{
  "model": "image classifier",
  "patch_size": [2, 2],
  "precondition_frequency": 32,
  "max_steps": 6400,
  "warmup_steps": 120
}
Rows from block 9 of a small image classifier, named by matrix and row number. Rows with one number within an expert belong to one neuron, the router's apart. Each number is 500 + 50 x the weight over its row's rms, rounded and kept within 0 to 999. All counts start at 0. Numbers have three digits each.
Before each expert's rows are labels from the 100 images, of 14848, where the router gives the expert most weight on average: "strongest on" is what is common among them. Only what is clearly more common there than usual is listed. The data: capsule endoscopy frames (Kvasir-Capsule).
# router: router (model.blocks.9.mlp.router.weight, 32x192, trained with AdamW), inputs 0-191
# up: expert up (model.blocks.9.mlp.up, 32x96x192), inputs 0-191
# down: expert down (model.blocks.9.mlp.down, 32x192x96, transposed), outputs 0-191

# expert 1
strongest on: finding: reduced mucosal view
router.1:433561439582457514548507489441447425439528442524569442533555473461516557457490495526437385535542520532464375478510537547525499539389605547446563485591453499518456501485576563465564499471537525473464583481543442428460472480472406468476570457614485436486547463403478563448583506566459533496565501433496438470492571464465472419541434550487437424527564478584490564550540488554526523470533602527485491525505562508512487500528491458459462431468572585446451414442480560408487495512564490502528466562529572547537517488506459426424493529591528524563452488479562425474516477499495398508
up.9:617538482510391444551541468443463526509519518529484521425516527510574541511549505478510442497539553512493420540513556434515462517516517483531368512568567545541546517516492533588566371497460538470447486415535538548475550524472476514587464443509456536553445503578445487484538490533535420450468427536474478483539517489525479508453426581459525514519448468496619487546496598486551548574510474517538532553559452490516411456490552496543582569507501437500482445389463547483485580516431475435387521512352510475504444522552514479594456583546511516524473445575516498493516510445599344548
down.9:423481453525515576493543548528460551505545503452556545497482583569494504524485429486553497458516544595473457542455510439507558494482468504394475416496481525462499475591414569463454455475548467600519473527414444508562508552454534533477564535481566481472374424552533478507482501538580528521532507452515522464601420547509483464544469519505473540490504554372554526437432460445492551469421546504573479530430484601423480498433478493390459519542439524543509557480582444619450449524434524485452517494473494345537448458540508431522487495401491492461424539551544530351528529471510458513
up.10:563548537469504573446509492479491536535538511501497477570524460449543480512657485475477462433466534475562578508509549543524465576484430447510609380419405565465442488476476467591525430573466451393526575475467548508466563547524507535461561432423562458468473426385435486506498501574613609487570550528410505450612587445441516501534620532509484471485507580577490482495520545484486549544541537424489474560511583544474436503493519555488507562512497464429470551505510504536523431502565431473534487483439469556500538443499503496443507518488592494483537426499530425462435458495524475567
down.10:523492397577511580523418431407546499414446539475551561484483498548533504452520487520545404470536453457477472532513457493490434483539533578503486445501467446470526552511471491582483534331544460466450467502459474512559583482548508522490446430500388433516454525515556459498538530434444425516487510486473563461493428459467467530493482600459617494505559544445537551526512464454556551467422558432556472518535439561469513504455598561579515547527559495513500548562479515430495590439506498496509538567631467465484453561553405623461440487564470448565415418529544517544475466512439459534
up.11:505508565490525519543405440551412526505546499486419513578480479481412602522495419548518538456491528518487484502515510520502488511469494638513515497534485431412507450502564456452526396500378562452526532611488460516462481517467417528550486492522501470447482472539485508603576563515429518423478475577504498529448466486488481524530547566481379439512434566549529500481522515601521524434563495515505598487526489491391597459518480508355564515497437437490430452567511481454534479428601516608612521505539504477499504387473469551499502584493498499437534495534550563491568441557574523512
down.11:475508387558445526555412439512528600529510540563520496479463506529543411542584579572484600538565397431541594438517501486490475488557504471553479525508489482579419510563497574525457509499558527598541580438524592518562369556451517556545515507524488486432465549339484527393503569494453467535526591491410470560438449592415407447525504441547478530560506503504575475626501547522456490568496559479478479497536473486509501469538476545583460441536528518493552483483500448535455429497421550523436558475463559466500560508523463477490467512496449515554493519463505561503530529495579518518
up.12:437449464479562492562483506493495542548532466492562493472551485458527435522479472474562455532523470571503483521474585448573483583570506510465458519429432503498421464524453447612514542437440513445474482515485491640419529434545560545505453520516439478540520470565522539421470546516539462425517509448456484533405490526400543531488564512487502537548596486441525477532538562469447523436523592579486498543456427530476477570543477507458486534469442426546603571423535498414555612514534511455398517508397450530580457463505457497416516484443495514482466501432517479690577536496504537595
down.12:482527416551441520456541516487371499526584448454495519481467466484545473487576519612422500558484476480498484480545422449457494485591515418490476543546620515500543482427492479522449475475474436596476563552520519473500545571581428407465496555624478476521444593495414425501475493491476541640563562505521513532553590441449482505539507456458620459523530497449477523456520596562613550450529450430531575522436528539454540415530544477465514489485498516389519505507458495500491370488458554472552489500544509482459528524589476505451522473630477533566473453532492464512460514444521460473
up.13:390512463525410486509461502550531487490504453545528450438608428371529446560459479510454510535547542458454488478511482550462476548518523558463415483464518480448513628517528531529531420572543481499504513494466461439523470496493547557497609496598555511516528582495518459434545355500506468538528460521441575516512540549542528500517494503583503438527549515507498371535639540466479496518475539546485453605489530502510493546550347461518502423492597527500485470487476584410427475472538512527507538455466429483434558466419418416434529458485409540499545400452507528486577503435469517487
down.13:538499522487463544551507427598534488495500517434494502519542541522522457510554460492439438510503426542554504512528489460490451510580520479432503606495487447560425538556353510552453484547441535490488543523434532367556440496498576519432542465479515491526525475462580564447400505513590591491482526498495510501613565473451563627509496412464447452482474500454520550465416490458505543523468448441556485534536417438512512486511529514609425546525567496490520533467587522529473551524518537408503565542519524551509493539541629556523543500508472481561581473543496646642454444575534498487
up.14:492512570497526497446566488511499430560486543530532472497529464597504555496504477507515549570495533479494536505557421493423516501515490503476442490439544482525384481432676497479475524454542555437560517484531415477461545525596510508504549464510510442475479536533416535527532393360494521471599520466518588562522498426497556468527494516540508500345512519455480554612503393431544509556576481439472502464591443506511561597487491493506435534471464587536482486439409543488468500443447456497471529528511511528475509487398474449418395431566475533464490455562489445449494587537494615519
down.14:495558573560568486524468443476555563545514472460458577574530445519488554532480526583469481528569505444511518553476431621609473631528508497514503485503497474470604563476537489524461502459515426488518572486463483577490464578564603458469504540579508389498503573476505508472434413549510562555380509567537549476479485575468507575486533551509502489483434515421451556473420517457539520406482528443456452509482543350525568517460563478496487447566547439508513485422521482482547491413485432550491408556439509558534432424508518517527539534440464490535501563476498587547462409553474590479
up.15:461465575497557511539469495537558486514432433442476611552452553405484529480456454585517450514526461560541526468571487657451629466463525486499564504572426489523516443532561474476599465473438498464552434502573546476569529526573480451517565496494500601495417472542533574436491546510463499515486510544476516564445503561509467439473444453543525477429506476552486511480469489456503564391515398599508510552474463447458503486603437435483484482531523464435497556531473419436565463493486550411414528496490511460566469482508527512521519538457425398618489498604449547590526483547496549425
down.15:605442353448453627461453485425410433534519458511426447495556545418483398582450504436485543519474587469447485428549534537496542523514468505559657508467537547539528544482572499483509543535539427551585536498510500401500502517489579546384570498553518500470521504452438465595532534486534467442557598535499488439490449410432476524503487461480614551521584535490550526514452491566573489561445495519464564427467457492505430443482506519481495543447456526516471432461440507508440469455522471482503508444534477404538485519466494562523519504592491479434475435418493519491461418511428506476
up.16:530468454416505561507403476503580503507517463480575564437542479437517449454473500587478529585489538436535541538618511412480468463526437438589484591509550478514513398474464548427440542417540485538459471440369478496484550555516483505450495510398541530526451556544480488494437497536503521477443519487489443489540421602513422531468551523533487414471447502541480553492486554507485484483478576519472506561516609498499560572459559612382484475523545582568545582543450466521558543458426509590523457474492536469585543523520594479516561417487540527593450434510535520620474468511481507458
down.16:443540416449583500466604476590546478461498671503528483507462487486452462521462623510522496472488466526563534461433450514482439625537434529526480565525484467441590383540513478449544430570551435499487556503555457530489387583478600471469579573528541518571507534472499495509543449542532527505549406492507503492484578485529518453462554425429372462502524469559496509474500497535444511543455522516504443548464460532519433378523475460527540518511420506512469434442498544483516430479522440512486489537596473508529461449586572426488582516512554468423488492490453574466556445463550517409

# expert 27
strongest on: finding: ulcer
router.27:505473519515446465475487477520573518453529476592572554400507415513483513451544483455518487530488564446396564430463449521494508447396481467495500537400567503471468545455530541496513384424505500388464444594492496481494499516564465464445545540519442538478479489513476468534609525460389439542509465459480543490488511426567394498506584489524509451457572466486540601448579474470454514528535538524501617545528578508433648534478526579505531521579545435556480548492469472511456457568539527539491550504608501561563546523558526452411381471470499491447527463538523467488405503509518482393
up.3:542481511526490562561552618443465491535472530505578495469378581492417482518448457532470532618598521423446549451548528447484438448426464532460399555564493542515465534454459494481507483389486412449452531522572402458524585496445418463493541558444541511498488516467561513513512494538544501537503506541494428488535453504472555534467562556516508457489416400568537502520519550455440444478545512470596520405571534490491536517553495466590535580523570484488443581547503570478428547631511507509427463533466544578559544509465519520460387469451525482534394426495511479542510547527496544578
down.3:564548626470498492558531506500515426515556489485386465574495540525509497456572543561500480548541448511538449443448428517524571559508471514566477507588473500517516460414515554518459483472464422482547509472585516479548538467560531523447406549531498469463552556468628580435542430485492627538505622424471521457493449470489428390527487457568566481524486468494567453525449451530577541511514511570549569530419520616480548553510467518521530506492548453531516387507526579499538459481391490529465486545440473498465553512581449531548573491463507517555581613480548471498552408589531509517
up.4:493574518523365484536439523439491462543494426520510578490567516443513472531488537426496494492436435530488487450601539500510565461534574565486524486493447476490521512523566497464432427481530487561458593545469388495417584588555372426409475423511487480494428572528478386488534479516460481435513428489519528396472524492509471514566462517404449522596554536528459535441511440552563461473583529562519496544505571515495481442512509554455547493526527496508523515496414429538515513587503494507444495536508462451411445398489531415469507525573527520518503515583470597558560407443521516371
down.4:538455424549466496495545590459472491415546527494403616504499460509394517418458508418521505512501443559466551526528447492445558496579421446429494444433491510553525425476448417465513532537498441651537471509489556457481420546474516540474513432508489607494576428457587488485551458479591499460453617588523504475531579501523564431470506520427490491451557570471561517447412523536485461480476451452509570432505519449528440515405571509384460481468457486541533553501496562555510529492451530438520482462489579510496437437523540578491516496564552533455545529532594493502524409476475405466
up.5:400500397510563367513564490547542552516531538442548478532546495464476583530518467525463481423480532550531544583497524535510500480556520503544482427561523496451527499501545414492540547481437533514414454531580599579589614421536483416474486458518435584544542508507508558499436499552455450485661456532448494498530465527521391505408472484417520504495544462519458499460465480469454543547472516510533533416573418527445480499540566515525470484488544393485498384497523483555434470476580536480486538560560454394516436555452578465571439490443594439454571532520546519471501496462510498440
down.5:473477519527562422595521448482462580596495523538542480484496441485487560548533567547431540511519466402475443538495516427436464527474576509559488470451496493502454452448456581501405511473538520507407485534399435493621498515487530425580488459505396516487468430522476462522483461518509502511459540515507490482508387463580436592532529603498395551530581513483394525541531516514565450384462482500502563426484438492496476457488470493540529509548461507487609474515537477524612498624499441559464488544485524531477497507480445515520499501441416411525559405491428434401570441452409483458
up.6:503459497496480448468484468546518484525524487555472501548469512498473433510544442492576550468490549492470501447532442420427538517504586518509474586441442635485401523513429401543504456545447443645525424320545470492560549475579517481512449620480539560468550493483573513494564491473497491528327480462566522521485538528564620469503483558503455519575542474509507500465419485481424432425457537558500540521459508535529489501492437558497513394493496430558405538585505570568489502526533485544521509506490544536400536551520547508543461450502467545512465523529498569463528549384488530496
down.6:427509415563578586468516486494530597575461441509554602500493447447527529443551605550487540510522467487528474494455364452563426470502555510546541468593557525520512452535416482445447446552431598508551480482470515511519469540529460562518537430442425481461451585455479384450542537513449408559530457514487511550525526478397468477476456465485523517418534529501418545404560464454495456460515452449500549446541500576560476529474494442542528513600469452506468484536402476415557492515375473484442585526564478466511483524556496560465521525490515402522526447585457466493480489478532391565
up.7:537476525581536420553490546449413491423508478495480475474496518509491517428489419579509445519479522548417534406532464483530565544489511509542600496525396536516479587483424480477520505502472484508522504433465407535514441460560505520391366550497587566430481461497570514415487463472547518407475408484542452515490541505563525436493555471529540599441579469484521464511526526524571530568490521441440610449499457472577485517384393506460494511509540548554570496565498495482611462443504457516440463468548446481547518479443500478547422489535464390424463457600570510541490601570507535482
down.7:482434454595458585549463565393520502472557463538425470513546438572500556511536461544565496521556493562507423495603513540466510525378506418428574531487491486574491484591571415455470558502502569509527474459420476521480501459528474561529500552496550478468462446438492526511533512554524479560575536600506491475472537446519426404468489525499574531331462531521512576520445537495525512375474503547452574544483540464533474449465570560481522487516496577527476540584420441451517515593566523496498573462410471456502497509489479525469397466557570547452440487501557484526587450395512533562
up.8:405571525442526439498592532533555468409516536434513537472432523527482428513501552446484576454587536483430448553450526514508512554465446542411570459502528597572516488378583562501551418530449498502478523521547529488465470503587460477534508570455479503471483423502475555463422564515428460497532561535532470585480494557425513505500527461506511348524545454584493632408452504487469503433523626522525512466472536513511461573549443458501511448440482426480554525529491500490425465484557426558437496409446541551519536465570542399484478515462475549538408478522513575451489465459446499596
down.8:573525439438409517466568527520545537475596440403483580554425513499511568523581582470482476526526453534449499520464454519509527515489481458440402414502538437480433546484569447507398540486449496619541427489545519515550573581481475515473547532549439450508541629491574507479557440519486490544453542529460506517486591532490511515501511450482590468555478446458521466461468477461528536511591448458554570579626522476522585470474489598523489462535498537500450459456457608555470449415471445530397426485521537387433503556522465566474457462472545498613514567584534505480557510504493513478
up.9:519450569497557430551567535566472455536490604568507500604431451463486442502520453503391482516508487404412482526499545492520519495454466486536416501525525455465535537434512484551562572520489574505564573495466439606466472425372499518497512504510544546479480507597523462566506482461534459557469432549374484468464559470499538489499450532515455539546491460522529422417458467495498446405496501566562498502599554459543515550479547569393432481449568470548531457544488491415562526434538525412474529441512522528577531483506528500410362439474487439493508492583462452545560512580446608516
down.9:544423504472538573527493442462453477556586543559513589504454447566523567561494433531617479509488431552516476427433520537579514474528469490564535517479438477490546486434456426463444561534505410554515468491531486533491416537517485548534520554438572500405509488536435553464467524571417499480443419532511451433468533503540568507460482429610499455489465479444518585439476455478476500511524518540403556542481491464564605448443545544448451514471535540474442535507432506569561443548435425481403582527571413418517553440476439553491487463445486500444460438432462452530495530546603440378
up.10:387442470573517503536517470457527521432453398473523557506483576499569475567476470481545431546492544503410485461509512514455533544566604501527474446373420558483393476497558503447448535540397531419519525439544507486601543495472537444504546556453492472481501535519511550425515474473496493530502497434518540498540603572492455551426511418550492437556520492459493393528504446497521475492569545512427559607586539477497458438577413475556579430514507452476504527482433439617505561509517518417545566548654550560433497497534446483529531476569474489565558439498550549509522521494474509444
down.10:514585399527522539459417475503560475479482442551445514496559415581470535534542543527466491545456497539531499510460436382444440456525491439505488493480450564529537475441543490509463445443536429501556552548411491529571567472509553445532520562450607480567483506486531582475510443469490480575479485539432452471518562482512519529480600468543598608515525527500481650513505469495511481433563537527512425407447462531557526550476462528488541520510535538452546420546476449573428517469482535417524443527390518500532512573428458443443561496403464513647434507565473536539423495406544500425

# expert 6
strongest on: finding: foreign body
router.6:461558390479479541524454557460490596441483504526573454398430402510474496570547401542552530583481442484440539450499479406455530411457442481435391529456386484532544507398522556467484490450544489609424466497432492449438596500510461523487465547485534484564507612457556430548485458415487473518517552547509493408581464463555503525482540484573529488457520565535532441505526512465508550537468518433450441571500532505527520526468546520489569616445480529509515449531457509434398584535437474507494555483398524524429544536482453479513484501455507513523511411477547479610578537429490520474
up.11:457392494555515444550551402454423507488568515428545490501490475538540569529527464466547488454527559503531552483442482471488383465499442492542452412547498536494576476464515545521498583481501571518589475626515536496519497449439467526478446547643524502484496520465558583488487523538522502437445572575516497474466459551648627472499437476547543513402588469486454517554455485508538559523464472537462465469486431543543510517478587485504561506551405578419485475640487479512540436558477463432489555575433527489542460502477511538462513570474509478548561540427492446467494380544472572440
down.11:526428551567472440472481506513513443500530478394478586471369450496536461512485553521517574494471431515495478619513460521542543455510521574393510495447429451547449474471487456577421586515560506603503509519523578554520421502473451477544576430522402446478569517479529562503463505497483554550529495477519456528457499469485509527542517463425553484586516464438437535388473451425489511509450485459604486487479591560556494592465541568469443485504461495556572449479521619488502513588536530561436411457480535451493539457519520522570493514499474470477549479391584612403540397493523444488
up.12:460552446513430480476525412479498491514459511493486493507432522604434540479516477548481495435474526506566516493547527551425508535550573508533454451423487469541605530503529440640504506471495464530529470623579475461461442459511621562482486555509541453526560515517473584511496515476637540466539576486499527493391526463573537496451573472613541529492544382523468542598532498455507456533443485471492439452508527557479535470551587489464498506496491608462468520528532491514544488557651532441403534435527540490525503471478450518565498549601461480484521641508489486606531558507556580517
down.12:474467517596428388550547540490392459529579468436510539529484428510557519564606558485535476539541510594450488568522423475538474450502463498538593461467433585443426514500557520480453479486515486431456510522478519524525375563485414525518595455524495518444474521473483484419580487598485525488508453529462469506516555411514540513518471471516521563520470554419418485456505463540474460545482527535507424482603504401485546437528358517416463506399505546508479497529513559517509516506453588645522505537396553498535521508542478489442438500524441420452559457524476570439507501505547485607
up.13:491496537476458565419543483456531450455508537440481528482528489534441495540539486442552534615506496510527527454446499561461465452419438530432486486499428419518554412446514536572418452470532479568526503538356530529558442509516528534427483535566503535485511470542419456440452515429488460494472503631536436413512449501518461481546532554478508445455512585593550489507497600494448530562525576479439494507462505529553598543490541405536445428461528550555553604641521609500434481591483504493535412529571462536511597522475411493456419509567436427463492503462499503480472513531500432552
down.13:515455407566575581605404419499454549574484411447579506510565495468583553547473525395496490516611579483559579536434558512513546527468551595565635507490477486502542555529467564540488560450490587534529526494528579459456481519610517432418380440517517452446452484491572533516456481487489491471464523490496485403566457463415431566521478479503546507522549521432476532506502374467491473469478483527424534562451597418435469543506475493480407543490528579552539509467516500531477530492459458471538587481552486552514465537508417482465562420526441506449549511492490514499464435516463528494
up.14:448500531561494402517473487544535512395445489490544470392496442552555475515473456539555568416483545468481555533450490432522482506533492488577524466504492555405517511489467464453514430414503491528528458474546609513474470473583511467428451568627482484477484556441553551494454496481499427468499452411508459533505501379532521469432535514459491587434585471418437546576413488588518463453493458443463492472469427513472479446445502544462507503410560433481446489529552455462477570372483467492620464487415524467463551567538538572484468586535537593496484599439552446416533541482450534547
down.14:570540492521508492508483542482530414563520486507409547520512537549557480507402547529445379557499553489444526510456483514563510473493538499517540573456549454499352363495498493457555575505464517450486513516557585494428436435417524459586417397575454477613493431513552479471492507551446520506420532501541441419517508541470455479555517572547581430631537509487509507560499540449487562400466486437498422449427601453492514564502504479524483436448509418535503451518499430495468517434489537451497528563512606578533517524459458510551532468457583490557433514451464435477481435532509431530
up.15:536555444449467537548501531492542461455535569559507460391471451543420375559377500513526524473528496506562447561548488423533548474442540530517495549454550475510454427505441467487602500529418440596553556471550567465554561444418437482478503601579431498523572447456475504525527505554494532467503371434476487486427473533510502565499603546553508535518557509448509437491470551442515466505528493457453542517467542416573472412588550503459543557517498426496550548580494493490448532361578411493509539524428438483504567549478579474442481510481518565519579485502486500525459580515496575427
down.15:497598474510547617510459597478488463488522522469411455524473521490401584561487513587518476558492607456434517530396549543591467465575573525480506447531507477579431457479617455460480417550527455526461528475515612459432511439518513484555545458467536578466408495496495585451436581521462456490483472564563428469479508507539528460435561479521517431528508519466575443516528572512472571518424535506457524525469514505525509507448521480419473428477481519521475517537493566590476423552536553450481491426491514509472409616576468543562404525411556536506490512363461481538545507575486457490
up.16:414487465445508470471474540488485480444417509502415540520406495385524560533462412449513438409464511522428548488568572447434515382528537539509464417486488508419516558532492558469533585499421543512525574507437495523480508513535545459437536419600512540544459485493485521543437597427505474471461456456494479530493581549565525606537518496535462545520387424497491609476486438524503495555539460515529562547562502536479530538513523630537490457475389541573502448483450474458415485475405553440407594440519440460467499513508467569555442510486600494487478546513542556459448498519539523407
down.16:497579517580543499470525574539539435532372480545462540497549509469447593415549488541442500417465506495379467487517525471569482494491573518492518468494527504526513588423580423489397561524539506528439512463532439524577454566508543546405480478501583510519548488532433458491467575509565452545487538386502554558469502604478599544483515436425431544521413474529493416450616433564416390468528480509471507510428479544483531442494471422468501457550440482536558468537454402522548540525490525467505457624530470465394463518455533484559474476405512528483497505573497564509523453501518538474
up.17:499625457513470532503445567515612504441465450560528433450593548482531495494403517503472371435514500514457552548545485505581584525401498465542508564494429575531562461473482529462491454490570491478493516424502564482519397482620510521411465510613518480463525496524497562483498547460520487493554391460547421518458507553589510465486488520530433441509450516487567456456520507491546547563426541419503482537519528406515558604488526474533461480505557462523496586496493500467456469503486521531463555567567450484456553471544423393556418462544517556578524384449432439528420471413533468480
down.17:495437477590527501486478487486567567532439447414407451500467396503534504522478486466458512509534414418508521544513636519536393446478350534427524498449436409460531550475557399534461492487557493474457443525502437522498524446592469403478454604548481442530532459483510551482532463464509516516617505592451535469511443552528430423534464505527512558505534520406582609464429531583503474505555495461434504539455484506452516443480512504467418526496457520459464493542503569521435443496495507459462498465423565523499481461507490541556513392492410529618452508502512496489499569418501539392
up.18:355543483478524501498489517589537486578479481421495439533561441542430488505508483466521544469464517454469530502514521530548499554382474526480467522580451504500508490483550477575520440498447487572516541562544444463457532419584525487566584524572492524466462548506520485546407543495480483520505448507545498513396497445425523529524500598481533473506492435352459387534480511655562466472488528509493396524474413345457511566569473517507496544518480514644520444459489480496467391458546527427547528513540491502542474591471499459493497378459498466497495564469518538499560575592518549518
down.18:567568482501429479513520529576564475545487528482585411501525504530516492492520448459497491470570496499531445432484576440457596506494471481455468460470609492476492448428457505543544489651471433508470510501549555519458474443430556490483544507504469570425530439486482479556393457469573574500563438440498449550531585494492482596489589522539493496443503529495476536501529517443491475420420548586524455624431472574516460483470472530496502525422432510598494574418533539507501458489468433481490585509442523588518472496498403493519507455547565559309558454572489557573470502544421524517

# expert 25
strongest on: finding: ulcer
router.25:505530412448550476528550451490426537456498567431493518530451451455464499453502453522592477489572437508598457531489595543410581432497486490616530508589466481514526498576442497480558529495497527530480431548589519565575432480487419478503459533474555531554518476480475611516408501577491463493478518580438459447495501465440392462492544551486409575448456473597543476399456450488446481466541539531529550541442440497496466463608443546561398396510462490422531501521477496584549508544531486541508571493464586449496454460514508633517510472554571493612455487563496495500515472500492418501
up.4:553506484449433523436475423532513498548423472565573455484391483537482506501521523513499498577569524456497459479560472463513555490471450563623487444558510413609463441509436570568532587414478441524448492482489501514462503461584492465590516459502391493543470546539484551458575510419540511530475601481452550541559487536472347568615487543526481558505490505514456508468549539442463432494491489497493455489620587536462486518454441516438547477447520495478520574476453493503495587430598525481495484556529481553435457596537458604421561494510515556584616490514478488458537490466564469541
down.4:521506446533481521480386508491448469553504584465549456542507595604537432539452542458441437481542543525523502409506461504473474486468459430489428521541468457432569490476532484483515556509467521464514532573508539535456571469416492552431443486378560535452467596497549459482458549499531546540639565515463501506468323392508514500411513400496452441491504552518516570548510452498496551527490512516400407495515506499509531567541482593475432458413494615449561503502552448575493547527520488556549466490560503526555537466476501545536517420445482552431430650536473471493516491539470462498
up.5:561501498438495461534528497436465523515489552470524464472522514452554411437601571577595504453457475518505521484453556486561486503472442428470517367431461601484467474539386483513569447466537495481472454512432405451448464542540555606537448578446531647482489578542537484537572516399524520479470471582450411438502507482421484553457551485571533605436446449556521512438430480487485547496494460476565560509438472445476533509483427489470473516467466573566476513561540512542609567523484546487552520463554618418553450525541550529522460513542472452468449510545442527516562587482467538495
down.5:518493493578479600466465409557435526505566404534597547445470578580571525526444465462505519603475479566464487461533478472503494377550538423485448569488403490516540444493498542541459516545494530487494485487536570447576467511427386465482509529574548591461535494533547467405507482525474440379520506521491472482466461419613488498534374515459478497544522493426581537402462407487476513506562470479436499573567553448422499422538572533431489500454485471522567417446525486471571520484583489466510481551656467497458524525472486509450462490542478503512549492445557543554518530472481448469
up.6:495501573503545457442484466520481560604513495578467420487588498511494490476521461491494547513402485515490565564519548548486508476439504418467500538554406520503527523557389550503530433490448592478529413516534458561494485450480473501485484510560447603504442468480484502530447545591466519527550511473491461535586509520492449620499499546612507568466435472574503453525489480481527498594534512538511533502522527500573470572499622427489566491567532465430543390391601519497548579430475537537420432518462477645526572459495437450557493548464485459503542469442459377511515421451408500479
down.6:426431582548489471492501529481473544497535388445630481528463451445453540493531490461553604537511471465547409561482535401486500502521516475524605562565508429467504444506552601574412487511543552470448496546470541466492548501496486477525539549428531556491489442475456518536564515550527542537498460442446500557565475444473447456450477494415388484560571518476442453436575526470468582430515468471402456570574579585537491419601428526412515483468471538498550520480500400471513426496513538569555420436430404459572528517579460530501515515537564527542497422422470526521524486488528487560
up.7:564496558482549516503477443448434454580465542498603453489477444515357483462446525553438497630541478508520401520472560439533454575520431545565472420441575496470479578547443471434525495409554554596513476439482546450543485484509519588575479494468487460519508507514488508472460552571432477568556552465458517528484577547584555469487526572405421421504432455523507541485517467478535507460472505633433523477472512561445572512490457505504541461504540684535521476505471524495552492466502524474531634440478529510474505462440523524485487527610493426578466500471449442451492531462465491563
down.7:457544488524586547490495520633493490368447398440481501478483575475516505518470480481431509473585534606483537509533543594496569559578537431439466470462558422585463544470478552488455498486419536568553445604480521480516466380457535543554530416546563503543522486559578520495489515446523499399460508538486475546550440418424517560437537540419466470419501583529523556500488412403442534488480529442560537502458478544522541483502467423439483406548538422456488549520549490505423535501473462587454455542616408482422538482520516524461488419492483520495499545506467512478496492408532480456
up.8:599506533368490603572516497483518481533583523556475579505543497448516532514457607516517452445534542548444506537424511567447493473526485494533563489390599464474502446496596425536457592418507490463451555504470467473603529461476535409449527556432453417509392574513447466495399484507464550478452498496486519380479463465491547472496512459518529492410394475443500554491576506531517489564487505494455565517415514526462518495517553520576459460562537492424496444471480589450551473482534574515511517541479545535603536481662571476526547538482507493554521518494592454465472442587518493491
down.8:592425535387597502522523405572543523526571519519475606523547461507514514585493599540514541538531476445530532432473540438512397515438428535469400508509505469557541541528435460534544479510460589521474455488571540536421478422489491417500602568497480424449435464457514487483461510552544443505483483588457535444432440536498512547552458462539551539500442429472558499451462517453512514472539471425480470494465535501429475416564541531400552455566587554459430462394498549481508496548460532515573559413462500441540476531452532484427534518463509531524433433486420408506587477411421493472
up.9:486506424631567448415450496453511595531426534436503529528527445465477481522452473415568478572465531497474551532510490506528509535498448546601555543535526470505452513499497555511519518588532471520514491540481517478490565547524494496445541576497473479471458524492497498556495532579481522558510439529539543459493541527509459505462531445507433488583457575515568517539477473533441489416456412411435449476468574524607538467538459532548484469668380499524391476539528446501507493573524459566591447557492522554599458496631432478467497471549528533502508552515479586330502495491573507386
down.9:529531510411588431429517500514458581579577449567520445417486479462540526537410423506507424506468511464558545452442507537508473481463540584438539424496531514463377594514510505476487527588492560467489539537521344494465440464435596507469580496534464511443518585490521553501398537508439529452449541540528428444538481643426468573539567613502531433463521498495466542550536462493484436598470564476485509470461523562500479492492500557584520457511534461510481545404532552447514426456495525400534524535494461501496475517554464549487505432472479510466590540477411492493566579476486514592
up.10:483469510470459469460529461509506448521527360493525462459509497404532484506535458540470517454479413470470453489517540477500503554531606494528450495489463525495529437470614523413430534492490485568467553519425471471421430528618450511441621412543515496557506506441552562416461421437522480471426519545514501476521561527468451444454438527513450445525488490491509609447545562466534483496525578572442497610565487508497470540429516489534507455524574513579541475440478585518433508438567523456510370563519450454491471562530486371499411528495680477513533515482479595494522466508450558491
down.10:458440384509520521513478480505455480495498571515494438556473451548578548505460567587481489442479530467514514531545503529526485566491497464553644509549493498559548485542496518527468483443540482503527541504420493431321569568493477466546534546483521503445585487566517433554584498406471493543482410537428440502422558496465507566497501480627603507567522477449505514439546474538500478324374449477432515373517500475436554508481517468461467482479549463580404392579477490446534468486518532483510478504554505466615513428525537441504511534480442507547479460474470485486481549444478500537
up.11:392541423592540462493510478464585428538465429568553509445464557398432519431515509439549485463439493592511504524423459568552543473491614457446486527581488563544485471544440515660540518512468449480513520521558504482471491544602423468486593496566517478508560490481508509562469493458484444590515416491409474509559487441476484506524442467480486477476499512566506469455471533548512517528521529509565558485544469499483427426521522408527548440517452386491444588412474488482495537499438527518491467439510487390483498536621545525515319565496577473541495468505519444520550502537572466490
down.11:525449568606402504530568519525492483422506451500560424483521424547533421546577520484523549497426591571493463460510588547485440629492475517570514466556423430525523496503523576440467540534558534485460417530464472513488438477523599594545578571500482449512437439500494413534407557507542498498515532462544490489592433435547462508496444587507504509465465598532406494525493431494498443512480518500490415474461487610501412501448467499455568449589446544475520480532561508528575570521601543530531473480539534561551484538649463518533557604529547526513477498534503518524517466437552518448